Rows from block 3 of the text encoder, named by matrix and row number. Rows with one number belong to one neuron. Each number is 500 + 40 x the weight over its row's rms, rounded and kept within 0 to 999. All counts start at 0. Numbers have three digits each. After the name is the row's rms in percent of the matrix's.
# fc1: MLP up (text_encoder.blocks.3.mlp.fc1.weight, 512x128), inputs 86-127
# fc2: MLP down (text_encoder.blocks.3.mlp.fc2.weight, 128x512, transposed), outputs 86-127
fc1.65 102:527431536556534476511504576544468515443546519535466495476562435446563448479556555474547522547510490523506496396429537552432510
fc1.66 101:515464610494473540471501557446486469401508470577539484500575469491471508512486524380447503509485545513573524442472430450482462
fc1.67 096:480570461506475498493521463474500538458457437508482464473417510567487456503461501497530467467474494439484412473491460421488489
fc1.68 092:520446421508479583488540482553504483440506496550483424442586494469547479533525537454526576440450512514544492522502524494507489
fc1.69 106:479530543502565443436454458512468461488509458498487460534495525565594522527445462557533464491526473442411489483493535561530482
fc1.70 094:484506536496567524465405476562527473504555551576513489536460498610484509464501479450454487518475535499515494455436532503577497
fc1.71 108:527554497444525527509455453454478503514530566464575458502444423456447477502540489508420445482457554509491466526435518533421494
fc1.72 100:539547467470418428494531473492476493506482450560555498530464574545489473487541508525476447518494531453496529461477499531528484
fc1.73 099:466538439609554480516486500498481498455447457470540482502491534534621559480579486474529425503493536431493534483537497489561491
fc1.74 093:499535488453478514500431550499483430528497587512488438559537461549510463541518546517394523458499481423440515487528502514489495
fc1.75 100:598506486509445546519468525487519563574399552516499474609460593458493576503476474471518447481441497461537487507512553497518537
fc1.76 096:480498467532580414516459480541556515453449473497487547490594480447540488510554522514494497495399547506416513419516455474553526
fc1.77 105:494450563500501446635462492480528534505536466433448467501485486491559546447582489461551503504564508456401512511472537521554443
fc1.78 103:471528505496457582501542560441609519453546494544515547454471529524541454503505512465432478462530482614484550485483439540522500
fc1.79 086:532534459508512456480505520548532434426463515523550508446531451532486419528506433501493446486461506495455472465517488532553500
fc1.80 107:479550547402458455554481483433456527521487479571492578531486417489480490505531473475519426573531562530504535520427496505508492
fc1.81 108:467550586478525491588439474491477457568510450545540549514562496557480509515472486426438501486503469519550528494520567446514534
fc1.82 101:489494494486505505493529524498441437530502446409524508560456574440523505521488502472501543394493561434387508468565449491400477
fc1.84 096:405442598613481487518640565440560498531516460483491508529493528521495465506546509499498496487468425477505535496447498463500436
fc1.85 105:480480474447518475524532511445465452491510452455512440522503458515433443483440510516482501573539464437417413534415502518425538
fc1.86 106:478453453500540497545483404480455427469501477442519496510533490497520546560516478451452535496567534543541472532452545501527482
fc1.87 097:434443488413494503477479523464468499520570506548523492434466532477530461439543487553497536525535464487431526505439461510473468
fc1.88 102:501517491497586489567552546444486467474493473490575486517448471549499466467515497556565522484543436575506562475459494509523476
fc1.89 101:529534498484488525507547537461481513473425485517478544558509483460480511460485496549524517476471455431519553510463483419549510
fc1.90 097:520487516540560541534484457485428494529463553536496469492549469560509543434539566535488542482476505523514521517572546519460496
fc1.91 113:427532514534485464450488436512497460441534520444442485520524552514465550426492511521497523565547496527468488523554450453541551
fc1.92 094:499519481536527469468458477484575443444549583527507543529523436476503459461514506511449395467495533553443486497479534472489498
fc1.93 099:552541464517490456592461536549499550532420449432492528551450467488507510453558470514435506421514471486562501512463477468532498
fc1.94 090:507504481460617456488516506459425517409545464511481518554461549482517510507508521515491572522558531446544516458514516548474536
fc1.95 100:535552521553442496501503527447545512454491497525467465445532451470506623511460472445518500452499557505521561513480542525476516
fc1.96 091:481541482531516512512522505539509539492471478500462493489471527495487545465458478515479474390511493466554467464492511484528439
fc1.97 099:476437492498502486535404484456535546523507481536512490522489527449538530520406459392482449486491491489495506496485518511547570
fc1.98 102:546580513462527485564486514514509528501464551540430499578502462492531439466496492482536514459550424448485473552452446454501518
fc1.99 097:497472442591517488522525593458487485510482436478481543563466465491534494419517530478557502491481474506590543466442482531514566
fc1.100 099:471434553490503515509522482414438489501530507553559435471536545463427466475559521485457500498498442484499489539505520455495512
fc1.101 099:450523492485581518486495510475467527453557515482476469552561477480477463467469567522434467557460500465507445570506515505535488
fc1.102 105:494548476554436485476530467537465510479496464464472474519557536457477503499467469471449517522438425445529523513508467468519535
fc1.103 099:439502505523537486524517414545505445505528486504490523568492483554459548441486479525472451490503487427522518438458598567545521
fc1.104 095:530599525537562470464447500526511564489530614478507526502533499465429486476509524490467515478501544481606541538500453547541506
fc1.105 096:489526541482516522522436559493543531520428612490482522570479565513539534439543426475523492471575576473519548582494476520468505
fc1.106 102:533443489410527434479573498457481499513466547483499442541526621527508469476574533496482488463583471509423476505434519548516522
fc1.107 100:580550470542554522561470480460512512552453526473458546570489469543473511447515581456515505545450488470552471490497563410488515
fc1.108 097:455460484530537491569521493456452542618542463493531495452505508537457584483442449450503457522427529525535512523509544458444527
fc1.109 104:483595451469473548565463485422533457521566515520512507509389543528505468489529574498563559558486463552473535446464518523465477
fc1.110 102:534508552430558462461476458450496481517478423551507537498374493459488457478483451515502570489462486491435530482473496558517460
fc1.111 106:446463554524531488523504469571454478535593468440551452454513580469537494514506523451533527530518527558520418462409460516494437
fc1.112 106:493564504507511486429453503479470466496430539498497491500444480488462502421513522462479471414500475472521493525481495501462556
fc1.113 097:514511522491522536477527553498492481569532502467519444531482507497433521446500480513492479508476490399543572435460594518542514
fc1.115 101:505512522468494537552448499469435540494426506476521451456504477515497441478469438533492453540411490464561472457530474503407479
fc1.116 098:464509493456509534508431551521469497465508453464525442560414479543548505461555518515522555537481471509511524502494461465571429
fc1.117 095:425445503490489536420480553531440483550436511466490562502527487446463460488471488506501499484526528431524506560440581507417481
fc1.118 095:575482579551493519469475478597485529502549464469545505457492558494528557544525528459454539544522557530530499512472477547500465
fc1.119 100:472450543485539465495525512462516492505503551513413469494487489498515517571448528387495390397450480422441514457474556479493531
fc1.120 105:546563500444498510505504581519578503515492525449628505536505492484469534530430567504558564478481522572559503558466465553495478
fc1.121 096:492512495472518461498488472572499513473475488474486508546478536499505461526508566469430506551553512567422513494434536544494469
fc1.122 096:518539564468537504483529577516512444525494555508437498559540498547504486521532565454548518540563397476482491508420431479463511
fc1.124 099:475554494480431553488503430447534451490552470520523509418453483475435480485567538465479467484495534476473448491453532511579428
fc1.126 097:527472517430530521530549540500470499499502528463418531489495505557520563466554495465488554482480513465487493476498584517525429
fc1.127 096:516532432448397567435550482517443513473575489516449535497537491428527468547489491546511432557474475544563447431418477469546431
fc1.128 100:541504501527501468459521513500444444457462469513488498543478457501566530451562480505494440531457477525452465489526541465451451
fc1.129 099:414480550516560495469533449495510486430489539483469518508454577569488449513419446456506585474465521459504498429512486493444494
fc1.130 101:521576501541502475560560537490455482387476456541517503485483514474502527494538470395473548500540411534539523551495559495547497
fc1.131 097:559521492460529506535534514483460416518405535464492489548518465457494454536531469508446522531486434483544505454529577495510514
fc1.132 101:511528505519495482538497549541477457426514484522521463521486573534502500555522454445532407483540539421546513469524437578485518
fc1.133 091:517496491574533518526498538426484512571505473466446507507520474562521507511526472430520506541550549499540570541455497484460577
fc1.134 095:486502515548564543583541572464508496478510437567439554513500582472411478421522532543454468523543479577519495494491525524533508
fc1.135 105:496490447478479528383454489545444597492433488455463438536530472508516498513571475501556488498454553438490490537503541480476429
fc1.136 096:522473467477480407503521477491467473479529464562454503541538567439519535503579514517527500489491507499515448513517482504558518
fc1.137 106:469441503477446541554524563501576479480555487551496418562459542465456525476535469532513484554460535538522508525476509467485467
fc1.138 101:493472521450473551522494482543516455542506517479572505481476553482497532433481564465538544474549523496516547457454526546576426
fc1.139 097:535494518518553525536463475484483552504468474436548519511437543527482526485494458449479511435456540543440589458590507482499506
fc1.140 101:505454594553507555516516553489489530556558499504449503511562518499457478407512536507470451510541438517570424447487499520572471
fc1.141 093:546443476430561456481439518465425559573500511499508545486463513459508496487524539485470450510484536506489532478466552569504526
fc1.142 095:404519487449535451530432485510439542515510491506484427493518428592573532496508523466510438558452469444508474503523465501499540
fc1.143 093:487510500469469548528574598440581537532476521456519508468533536546484478500558548468455549510524510504462512472485528535493494
fc1.145 101:441493464556564512528447546438475533484527490455474491543512478524539480512503495495495498511512518564447470486486455420507466
fc1.146 089:498433497506516481463567452434527527412517430451563509547459494548393550516494499454492474471472521509506481507457467460552501
fc1.149 089:512509483523504475514518473511465536449541451423535517538486528547540492525430412455530502489523492500441506524498495529509512
fc1.152 101:525471505482439509538535437519576499519557399491520465476607513416512480463519502409505535485494580532502461468474485562479559
fc1.153 090:510460491542527440531548528507486526431449493540516500507546501500536505484480510580516514533501520480498537467431444423494473
fc1.155 103:528486463474595428538440480524519488539564536525521499537426528537473531449593461479493513508458451439495486510459516505495502
fc1.156 104:460454437481534417436531444458537444514530450424499550494530500487458422479553569486556529479462527485498485526485468539484543
fc1.157 105:351528487459515537493502473482488501496450571451476540508541532510509484425503470460482502486439501460567535498449495513527482
fc1.158 104:460525497480461526430485536482482502477449495482481496472531479528525548479452448469505584552488510522485488458444470484460494
fc1.159 101:503440551469507487506555500492585556436557517500535462571573468498454453536482502454524469458477463438507488509537542546529439
fc1.160 103:576556507471554629523505465479555513397539555509566519492497499465445559434456432510483451548552509515449557511538475544454520
fc1.161 095:559493451556541521458431474453520516486462508496415471527495521524537596427555518506489508461473499550485521498455497503452496
fc1.162 098:485601534539560458515465459494484503470474525510533390523541491529461501468564420507496546560530478474529521515593440469513592
fc1.163 093:472565521538480515494538466482546437521477505477531465570534573467569540539551537519561443464507531446479481492495490582513520
fc1.164 114:494452517524558496497478547461520503574499548524516459420466547577571479536495483525525553434438549462568473551483469428513491
fc1.165 094:544514510491492445507515459519416508459509539544500464486430475523460505460487527434478509549450551492505544495547468477443545
fc1.166 095:464506585496505474440444541479501489553527515535482552544424498571483548460490476561466500417478538469531538496443479512517464
fc1.167 090:459556461458513521531505574440537528526545529526508484466511484500486428531499504388519481491549445531512512525483464501465450
fc1.168 105:595541488542481483409496480492454493494519418538442473455435542556492480464487481476475422437462519486512510510403548453469571
fc1.169 105:497528454535509516499538546479522524446455454508517433543454473530493521518513541445444492512439473504497517494532517527519561
fc1.170 114:455347451502515499515481529519436524436440435538506456425441504491519544529500545499543501478481479559557540488452581457487484
fc1.171 098:495486549482534514491418647448548467474515511538501528540523490493532538494519443494517510538474512466439481471530447484550473
fc1.172 096:472576546477484483504433477496489433466551522573588553522500468553531537521482485517479546461552519447545539535499543466485540
fc1.173 107:434494473474581556563490557517476594544507490432527477560519519503509509482497524463576519570477503513510518538451529476466499
fc1.174 099:518553444552557572547522464519501448487506463589548493468555530464507462485486424454475373594491570524482546501538411459503533
fc1.175 102:511519480456469518545536538509484450521563549495469448519499485426529505571506460489448480445454532486568439546483519485507537
fc1.176 106:509539455554528619475487455457470484518501526522535524497502538546489523458585546449503534517568571494544448522530546523551416
fc1.177 094:455437514458470500583503503538475481500485523451459498452495508432463517432529496545553543500446434468508491509498458495477465
fc1.178 098:563470493490520513506528512382456496418498421442483469514560415506504526485483505586567523465488533409525528462473487503534515
fc1.179 097:547457511509521480504561482481479482459564437510535495400448587530514436497522451557479460550495511523497487508495510429454524
fc1.180 091:462552533564544491484493505514427481468467561538491508460492519448526484502498546485482568528469463503443530509468524491434549
fc1.181 093:539476488525536565488481436461510553518493466464499445523460533502462378504504508493495490548483506534470424485450500537458501
fc1.183 095:481491504502509524500467493407530515534558477525536490455516491481460517468526537452520506462489542514499528429486493419500503
fc1.184 092:542512489496517470528452514462528497451476516521543515560499477533513467502448501481533524503459508563464445420418588531566530
fc1.185 098:492496495597552482496538534416583534443523525522534523558579505539497559467453501571469536486449515499514436458502478493482478
fc1.186 094:539538484529450494471479497535571491447468518534520559493443533561469485593496531479508564464459467559558458529516439492489444
fc1.187 091:553572497517530448506521502625454477529559426432472482493501533574502539469452462453454488475558519476512484517509522490408530
fc1.188 096:531488493529487515449557541481529509470510553498495506552469483544563519484480450520531475453511481466494486460540512453418481
fc1.189 095:554521485454602438477556529506558550491503419459502511469477534481469488441506504497486477531475485424464500480481465518546523
fc1.190 099:489499457481535493532481457508508446448456463468560462589459500458481459500533540449537529564426501472523464493490495496465400
fc1.191 100:511510516587477485450490472462447433541548529571486507515476530431570550502499511459562567521454522549436447508463511539443558
fc1.192 107:498546480524548489415519469408466587554445501465588554517521515449552595488517519408547524508461553521528591516512516519495423
fc1.193 101:484469537533429493559446512516472519563488487507460492586437517487560547447477565483451558449540522489552501508402538583446473
fc1.194 109:438462491474477545421490484458500449496523523463437526503518563506472488487477421465500510532440448410513480508463503517502477
fc1.195 094:478447519512576492514468488577429458496477508536547528584479505509504522445486508502456583524543532551529495507441563488499470
fc1.196 101:552480533474495507502443502426421518546530536469461498569518462467502506442531507476469625465494494457578555524479538544443515
fc1.197 092:518498432429474468451492505549485496468510543519516506487516513573511534467502475498464469486529541445503535491470501425496437
fc1.199 104:444495535479478534553488543487546466454485483554523434425524551457562487488484503528510509407574546526492449499488443532531504
fc1.200 101:474543521472553537441514533455587536581539511488502499501493523504472524444510495528469479500494532458474556513506505477497515
fc1.201 105:460513581481465559497538472456590544503540492523525561477492493529517501477450508506472549429543518497535502490440468459507484
fc1.203 110:556485453545523414496505495468517517544470555500431451524462468471489508501510534425527384420515452489496488466509526558537522
fc1.205 106:401437537472530457481480476531531543553441505437474521514497515513475491476482414530526437495457469461522528589464441463462493
fc1.206 097:525508495470500524497508502448450462492490468543561517511528516482506528458547564511506576523517453529489545553503570579449471
fc1.207 100:471464497447514591475549464486433482463467483550559488572464547526503504453481465551523488476511485521505463481530507463551485
fc1.208 103:469521542561535543441547476500509458454529452530495492505518469554593511497510433516532524500449461480547557481488464466530535
fc1.209 100:510461497494511515469510475503545481517511470499467496487484499466565579474525497475405421443551613485450475472491536429563512
fc1.210 104:543577502403496456469474484497495447512494468572521465501567479505479515507474438534491445536503526462501480468456506473452595
fc1.212 096:488543449483542457493452529504481395420462520510487513516485422476510435476488454452552499487484432547452595527481544501488473
fc1.213 096:374505507566509418522460516492499460593488520528448484535530582517480497475501546479432461441497451479491491531488484519533464
fc1.214 105:484541524535471505530553488504512475484491544526481518484457570524493532479583502444539515464525457544462482479461504494441491
fc1.215 096:513507478571454483489484506454454446514519462452516455542478505430486518469543564501512444479417498488531510520483465549496502
fc1.216 095:440526496564528524553509508508512377538540515573536475464564466604547508537453449491485489494494501497471435458484556454537549
fc1.217 100:451448575582458519455487473478494541505543512496467475529479532501530493531506530488511493505449554476469543467475513514524450
fc1.218 102:508506547571532529490466518448492518467491524495495474463487532532465450489449559492472522549496555439486468515441526527443493
fc2.65 104:443520507453434490518531482493497489503542478487536485475547514481475492509507509535501561505418517463450440491460483451536504
fc2.66 096:520497486436499434539466450552441507508502617461506420464505477511457527506505451459541508432512577515566532518525495487486550
fc2.67 099:489490498516477461476459459518432461493555465497528438463564447473508502519549481402465508521501506443508513519519524552554491
fc2.68 100:484501456518596449538566481475503514539559466451567541481468436479494520494496584538489467525440520542480542514466517517509475
fc2.69 098:511509548537520530444441601505427450439518416501518530561491501528459524430453483493512439529560520519487484497529543460592523
fc2.70 073:523491480474475507459454447566488518518463504538556567573506497475486499463437513538532483420476500467518472530473545411525551
fc2.71 120:490508484462506527547471517496491511458481503462548499512481482477459505565558455514431461496510547497448443492476567552473483
fc2.72 097:457532496546566406488456518534478513514520410492510488507523431508441532522521432547445429488474503497438526526528505481439500
fc2.73 095:455533488471488454534472471546510490475520534471499468527542548458485461487520514522493536549462490452530485539516509506470454
fc2.74 081:511527464483485503535474527468544484513499477542498460457533514501472486433525545432543474528513507494536537479451517524528459
fc2.75 106:619424486517412482567512576521502431470523540513429550528514494518578541460557537484531527414532472471473514478473531510584449
fc2.76 095:509543539444485515534478515452513481494559510476483456478511527480472525477555479550516529516523490569547468489513462536535508
fc2.77 108:488577499456562459476448516550518520409479528518541501535503509509506498485520519492451490480494523495556453521473569467506445
fc2.78 102:544509527523482502469581469527476438502526471509525468577428543511496416477539470545513483422562482499424502470513493467510449
fc2.79 093:440576437483463484597465492446473491546587544506504463493506480498563425462568484440518463514559507437513530457494476530579537
fc2.80 117:512490492429416481471530515505471538434440509526537516462426447505520489580479463417518536528505534480465515470553463545520508
fc2.81 105:517527619453494538515563466476477544483551461499579519482539469540481476476481555481489550472484417470531526515499503408518532
fc2.82 106:519505446512567474426453460527508564568584496475469510528453501462449507514502530530467478494519510473575457423480559510385479
fc2.84 097:485543507529479547496525532472493487530526515559535508450557508513509479534494435526493572502595414502459572518487511454462445
fc2.85 108:551465464516503465434464505492499465506506496437479499554570485522482448509449520640409569552476510488486506494462481437446557
fc2.86 117:568483557529517485450544539449481473520511501471472456480525592526483506513499560429507437495474457493534523563468625571459517
fc2.87 083:568479459532516531534470491578487567526522512500472509455527530497499511518482511463573536516453417479416471489423520494496539
fc2.88 097:468539491523529449518509542533548479488520532526550489551496461491524496540460553525580508553547519458450539489494548397453519
fc2.89 105:503459413476453489537459499520437523537503511510548563465562486533540464611476505491545441549468505578494473509515413472559447
fc2.90 106:553478503524484448482500546511524521543525501476552550561507563383544465442486498548516436563437567543450501415541538541510505
fc2.91 131:570529438501569499495525480483423449440528523521497464425445507522481480486484551438459506509479520521511432518516433439510506
fc2.92 095:533539545527453487534457468563512441543497486435533500501499481511525508507512446516500552510551570492489510459531529483496423
fc2.93 092:560455495486538424555475498551540496552525492589517604476532517507553467473539476549554487479475547501562515478504464527479457
fc2.94 076:516461520522566487476485548490477512530412505527485555514506464595424591529444473492510521547606582463496470461525547503500455
fc2.95 081:521523477501435573540524516491480471471502507507493492471537474490529459502540502497454537440469502471442517555482488493425404
fc2.96 095:464459506510519432533584490445469547449525514438467497530478522468450477525498524526515488426484456541463541398519464495485522
fc2.97 090:462477443515541480397466487475505557576509542468524491520421587563522486496475511453460465508496483544454527540484499454526514
fc2.98 103:568504560517506516502480485501486443527453527503505508462573508508444474484471485527537487499504468464471457470459489528403525
fc2.99 093:493472502501464525500507477547493515614510469502480528556586522538510514571525526522587556507525494511478518554494520468522471
fc2.100 107:503478560513513510472474489501486563552481512549514541470516482557495537501406476587581474509477529549523540426529585545453548
fc2.101 104:466498471500499434498521589479444543594474528576504440492494544482523427459508489456471501502442510483495472532533516494522481
fc2.102 104:549503439554549486523546470478482498446582463502475501481450499473429516558528531474538524486459472540434473536515501541516487
fc2.103 107:449505421472506439477533468518533538525439420564520496585505533534525434491499503545478492507511448554550502479486458491489480
fc2.104 099:477467509487483520487505510476466497456474508435500495506483474457421542498516552490546517620483517468431443479613479523432430
fc2.105 102:548498506481505487575469526475458550483457441478541475519475483458557496526522519477488483457561483489451524531435527507483596
fc2.106 119:463486489523508501501502549458481519536472508603515474410450516520491444502581548436435450533471505515460475467483511514498539
fc2.107 094:537428516515534519482508494476538469559536504475534578552449462453501508556477541399471439451448500470554529452541514493546443
fc2.108 075:503492454545473495574502558431507521533435470542475533496535463517462545401505514485532569545532527490451576529449497546525544
fc2.109 089:516473479498520497508511509435511447524498583523503527498361518463446575527479525544507511485509444498469452478458510481518467
fc2.110 101:451491434494475521449486510477530479554474443500525548455589469421535482512567489488527508483461481464523448470490497463505520
fc2.111 115:510521565452405485554455487538470591529460506416472471475493575461617497526497494446501499453511461505515497499478495488573544
fc2.112 100:477462475484510549500473512494435500473483507395532559481458516534445486496548521497474464440516498471439523503524523520520484
fc2.113 090:425466461494574488505527525488491556540526452500460517479484453543523515544535511512393564475473468559482451546545504431497537
fc2.115 095:521494529560457619470507465554478484438571491562499498488468429534436506509505577503509574522542488458560556527486446513464524
fc2.116 087:476529522459446544553497552474606461546597549490524541532495457484534445495532517425519476465464526481474560515500540438574468
fc2.117 095:515525535463447473534525430473480537583507541466497417470490495450489497544541512526462451495451450491477471523513553503546492
fc2.118 079:519564479413491484482443467477479452395510469485498504442477513470454468517500428495470477502470531523543566496493517533469467
fc2.119 097:499475526554536473470454492417522432529497542509500491512422549504470441544482524457481496487529470514501516461511540489549491
fc2.120 100:503463566533490480504381482510509525486470475486497460576525537552521509581486565523525470461462512525510498489509505521552432
fc2.121 102:452421464502428454495463429457496501450472475531518516495500466475532548465433490517512487491372575497544494494496481650494488
fc2.122 095:561427501466471463536546539541519394544530512515550552453521489560564539507490471522552451473466515522482516504450512509526430
fc2.124 095:479498514505506470462501496510447521529512487496465454470437509519496432474592410456516533528466506410551469561572568431470576
fc2.126 104:510475550479543525535514496496519504535496464462530511497501533488566497458473505555409462469579422541567508550505464468552532
fc2.127 088:512548437481518565564523509549455458481497450563507500498484474490500545504521493417487479511475536498464565475509473520500394
fc2.128 110:416493549524468505461468470500509537486523481438447495492531495547492631490471487438508574498474471435496545497486483527561533
fc2.129 090:487504481475504479513528462497492414546465553514463549528464447452545515422502507540442549510479508565442433446504521546476470
fc2.130 095:537560511467426491545494451529460551499433535554471569472467448547442497541476433548527515520512456558643520463554531465582488
fc2.131 105:467504495492528564447555431486488530484524446539482513466455476573508488474533490472420464562468482476589541479508521468517466
fc2.132 088:456450518461512483545547546551445488492534525492491571463460510479576453495553520480481573530525473454511481484554412488566439
fc2.133 082:541471499463428423463496521496420428500521484509445521470537508511509490479485525489471482486521503466551519564449587468488527
fc2.134 106:541506533505466481492478492518508550509447465411517472520501532541464509488588487530503511549510505517570499570555520535513503
fc2.135 084:547539486506537550526544422502489491470539544519555521581512595502475439486455526507516447506547506431466530589539492438522496
fc2.136 096:455469447431534514475548530443430482436519518517471529496546499470508515497528455535526434599501493490498487482516508426495577
fc2.137 114:473497497493484528569495421409539526451446565573515520523499501506526463538548510536532509571495466519501464480521509527581485
fc2.138 101:523548552428429504568540465565453553460494539447484469438520528487549486584496481549452473474518490468488388520502484525528521
fc2.139 097:495500477510530525443455461475486478451551549596448489533452550442530541420549527482490509500485518482509541412438524607483498
fc2.140 100:466511525462521514534450455476518541501518529574479448450432499548533463537484478488478496547446517493552471503574539408510544
fc2.141 087:420527506512498609447550571483541534486492468489505432503472507527413573498475538429512468448489531464441501488508485504554448
fc2.142 101:473502489487483543522542579488480509407524507491545475535531526451447505438536497470496513466560600453449504507528520483520550
fc2.143 093:503532474476507520464541466492480503470429567447437461464465510499473444517549473485408488490452459553491467510421503461449493
fc2.145 103:491432578541486519474506507507484466492461526543494467465547505483474440516498497568517599502551496459490402458499544510461504
fc2.146 075:492489439512510419518513525504518485450532535548517436531558525510406483432487540562494503467568547440557488576490445430560492
fc2.149 089:545504499541504485493493481439496501524556482407464467498468568537459486438530478500455547501505537501504514468475518574543550
fc2.152 102:440522493421513438484473545503517485437479537485508492512466486575519520494455463488493466502482462492481470548505504509465531
fc2.153 084:485448527502510501486522514504520449508499539502461490434455547489490510561534571472440398544470434468562460494521464537507462
fc2.155 099:493564493488577562457570469476510560501482481521476512520506493501504482536612522486507549518535491441538478528506452523535516
fc2.156 104:513558577511541477497514480462436588516533488487466530466490480477524421489502516489468519459478516521475438438513502526499474
fc2.157 095:492468494528493474463532428501503507531504446511496563473461558524503474528491486517492456539500566478502484465549490464548454
fc2.158 099:504487519449472485496481503512490492535528515569494546506477453557538528532486472501482497456522483462554541496521498600472507
fc2.159 092:460495498474514468436474533525494535548472554447505471568475523441514486552551520537416414506505431418522515474581550473475508
fc2.160 105:402512466503414549513537557483517457588435604521448461514469434508484560556474515541445448581449396430528484546472447532496557
fc2.161 100:437481430475470551423452490456539470463473536526478600483515440489486487501500518447476522540506503552463550461476531587517561
fc2.162 105:547545495486499496469480487526555553486456543499532410596458464461532551562477475491532460471517484506515558568552517539526559
fc2.163 102:492510531430525454437519505443556506505485525495571463514545508558486483583544462614449502529499455546519483483477539532501517
fc2.164 113:508478558572521545491504490488515501498448426572523486413470483597584549583508552515484525516482470462445482529524492417500541
fc2.165 090:457530534477474491516488521563501541474487491586440510532552437568503547443546490485505548511545474536589505568469476425477523
fc2.166 105:466479567476583489481495510549419554498543519467497584508498486507523479486455517535557513491508568479484511492502455457510503
fc2.167 100:441476501492483513511453446509440465423501467481507567494500502533468530503475510506466529459498473522475458456515487530511501
fc2.168 100:495491540553502476602464462445517504515575438454486522457589531486476512459482554481481513485516498516528556490451541556519433
fc2.169 099:516509514476501486536504473498521505501429505477501529481508481539592463456563507540434484436476497537475474483496527503509579
fc2.170 122:491489561513474504484442489536443557549497543516489463469422463437510450511471581503509480486490486560509544500514457549586445
fc2.171 112:529422523445529483535517435500502536453536580440551462483456529472586390496506580489532463476462550514549521459578443457484499
fc2.172 098:492509561532493521486457477463430534525416485377497515498494437518504526544449450499514438515552489497551529478480543502480555
fc2.173 101:565554451495472473606526563501576518507515426577499547529441514507527479416439485426461481429479460511534458511509498509518524
fc2.174 100:506516516462555439513506521478549547548554461522487559481492558482477579490504506541507516588536480502588532565482482528419476
fc2.175 102:439525535516408525531511574493512544535437555482374498501474483476463496547485549561470518499490505494462442569583494515427506
fc2.176 111:541515434584468508441521464504486480489600485608477446548507567504489469476484553527468442561553558538579509478484520532483506
fc2.177 078:499497491468551451490550512473479508600530462533493517480513504460523466533413563524474548512490470433454518503450546478414499
fc2.178 121:477542522524499442497503482519530499523491570520554568467544513480478453495461539521491525533458567470426482513522473434563506
fc2.179 086:480557553562494464507449488475504558564499489550528512514498473441594477537481575514550512452559492499482511494533503445450481
fc2.180 095:502491557446457554447532432500543467526484481493437489496434471449486536490453517505479535524489481561491480450409472538454526
fc2.181 089:530449556494572533479484499510481518410439457437512524472539501543524503543488469486503442467562493491489537491507470531530545
fc2.183 117:468459489543510450521525495553484590573459498510483484535522504478535520499505523453426452530475450484443517464444497500453514
fc2.184 105:498536496478474474446541533550447497495491554443563455507426498469541472506401514566505492492504463566488490463524564509500520
fc2.185 093:481383465506536501462450448437558478465464530491501521472519514534555488508483567490541519426449461580502491455507541513480563
fc2.186 087:517493543573518458507486459472493516425434509424444515497541488583423483470506462560514471585463584511484553507492518441650496
fc2.187 088:449453530564529517546473496579471539494484472480514560510553462452522410456511550473565469551475488502481490509471471462581443
fc2.188 081:506463575507552543433469548488477508467448427405469490504447532506412485454552524480485532511509500511495515504501491502450477
fc2.189 089:519534455502478440486490499515492513525363543491480468481574467456516516542511569468460446510469538528483487503523561547497454
fc2.190 084:458481498489651502426505500450497525541547486585536565543493472562521506455576486515555518544493462493526453471479517516498567
fc2.191 109:475545458508519485414458393463446463540550552486519516539557494499469479450485460415471543480545506482544505478474494569391529
fc2.192 101:539526478511427565542518440464515544581529483531576467462544474532566477518478508496417469503499484469493506537443540507574493
fc2.193 108:547436508538435508547505566552443502433574496453530429515461578471544542542462444519490461468539450494526535500471516527512499
fc2.194 112:501562498512431501445500465553465506513473528540415551449504524498551417516492553511465563451428453499534498447502466481563516
fc2.195 096:514452439528598501484541547490477499468489488530503472515447516528518532517493418448518412474535529470542477565490552487484527
fc2.196 095:501458486511472482469546512506524511483600499501544541460553573475498435500497527471452521591546547470525506521460528563492478
fc2.197 095:419564485579456502475474487492485459515480489406485486530489545423491506465465466545457493575518495529528453497549491465478524
fc2.199 100:453555475545512458504466512536526523513514476460541567478505448544544458495506475520530398523539556505455441500468519570461416
fc2.200 091:468473535478491533500544521444507464559483495514508516499536524489561605504493545469510530492495457504469424475483543491541432
fc2.201 097:488595481535528488476566429478462499471496539488512504486487511538455442497475504541533491530487498465467496518524401484507530
fc2.203 108:625394533494584496572536452440456553487531541471481467521435525505510514490511495451499491455509447515531542435498473600526511
fc2.205 114:519488486373441456472519447573538509507450483430562478430509445521537430469536452473493432523493521491526450547438423570434519
fc2.206 117:494540476480467487467521540509508506409563486539525461483422496488431468524477474547514436491451446522476544462558462501378477
fc2.207 115:585532499410525507524457543504522526465491566492458517446572513488578552443492496545501507492478459511452459568522450537474504
fc2.208 097:516457523509505523503478571455501522495491490534465564519415416527508527492482555559533500488451442475459499610493544485559523
fc2.209 099:571498476563401433454485536527482495524513490499486412516520551499576475498504496493448431511582509540541502473443503488561477
fc2.210 105:473549544452532497547462484474501519495485483518473547507554476485499548495528529534547525530542503505510603507521474506457626
fc2.212 095:538469530485519477478446465470512435496528457471534560522512482528487518500504442482475492509592548510504459439479482514510444
fc2.213 115:479470519534443433438586508539458534560512509472505455510543569565450426503520420577488448501529544519507540477462507551529494
fc2.214 091:430498443473551554529489535533496513456531500450455464427484432529532513532522465574503457548451498493471524536490451465514498
fc2.215 087:569536579539501539456566494491480468540501472493549502420504401571519508487486539447497539522500441497429484468523487551448551
fc2.216 091:489524490468515607578492523503508439468540452480523461515509532574541498419455486466476487484549572487522492527481500516540546
fc2.217 096:485508555490552503459502611493550538536495499529493493439567486517547585513467561582525487496488490566514531468476477434479478
fc2.218 108:509491513488476490537475474462497510499518460514385500562563533528487435429505505572436519501481532563469481546565440512486546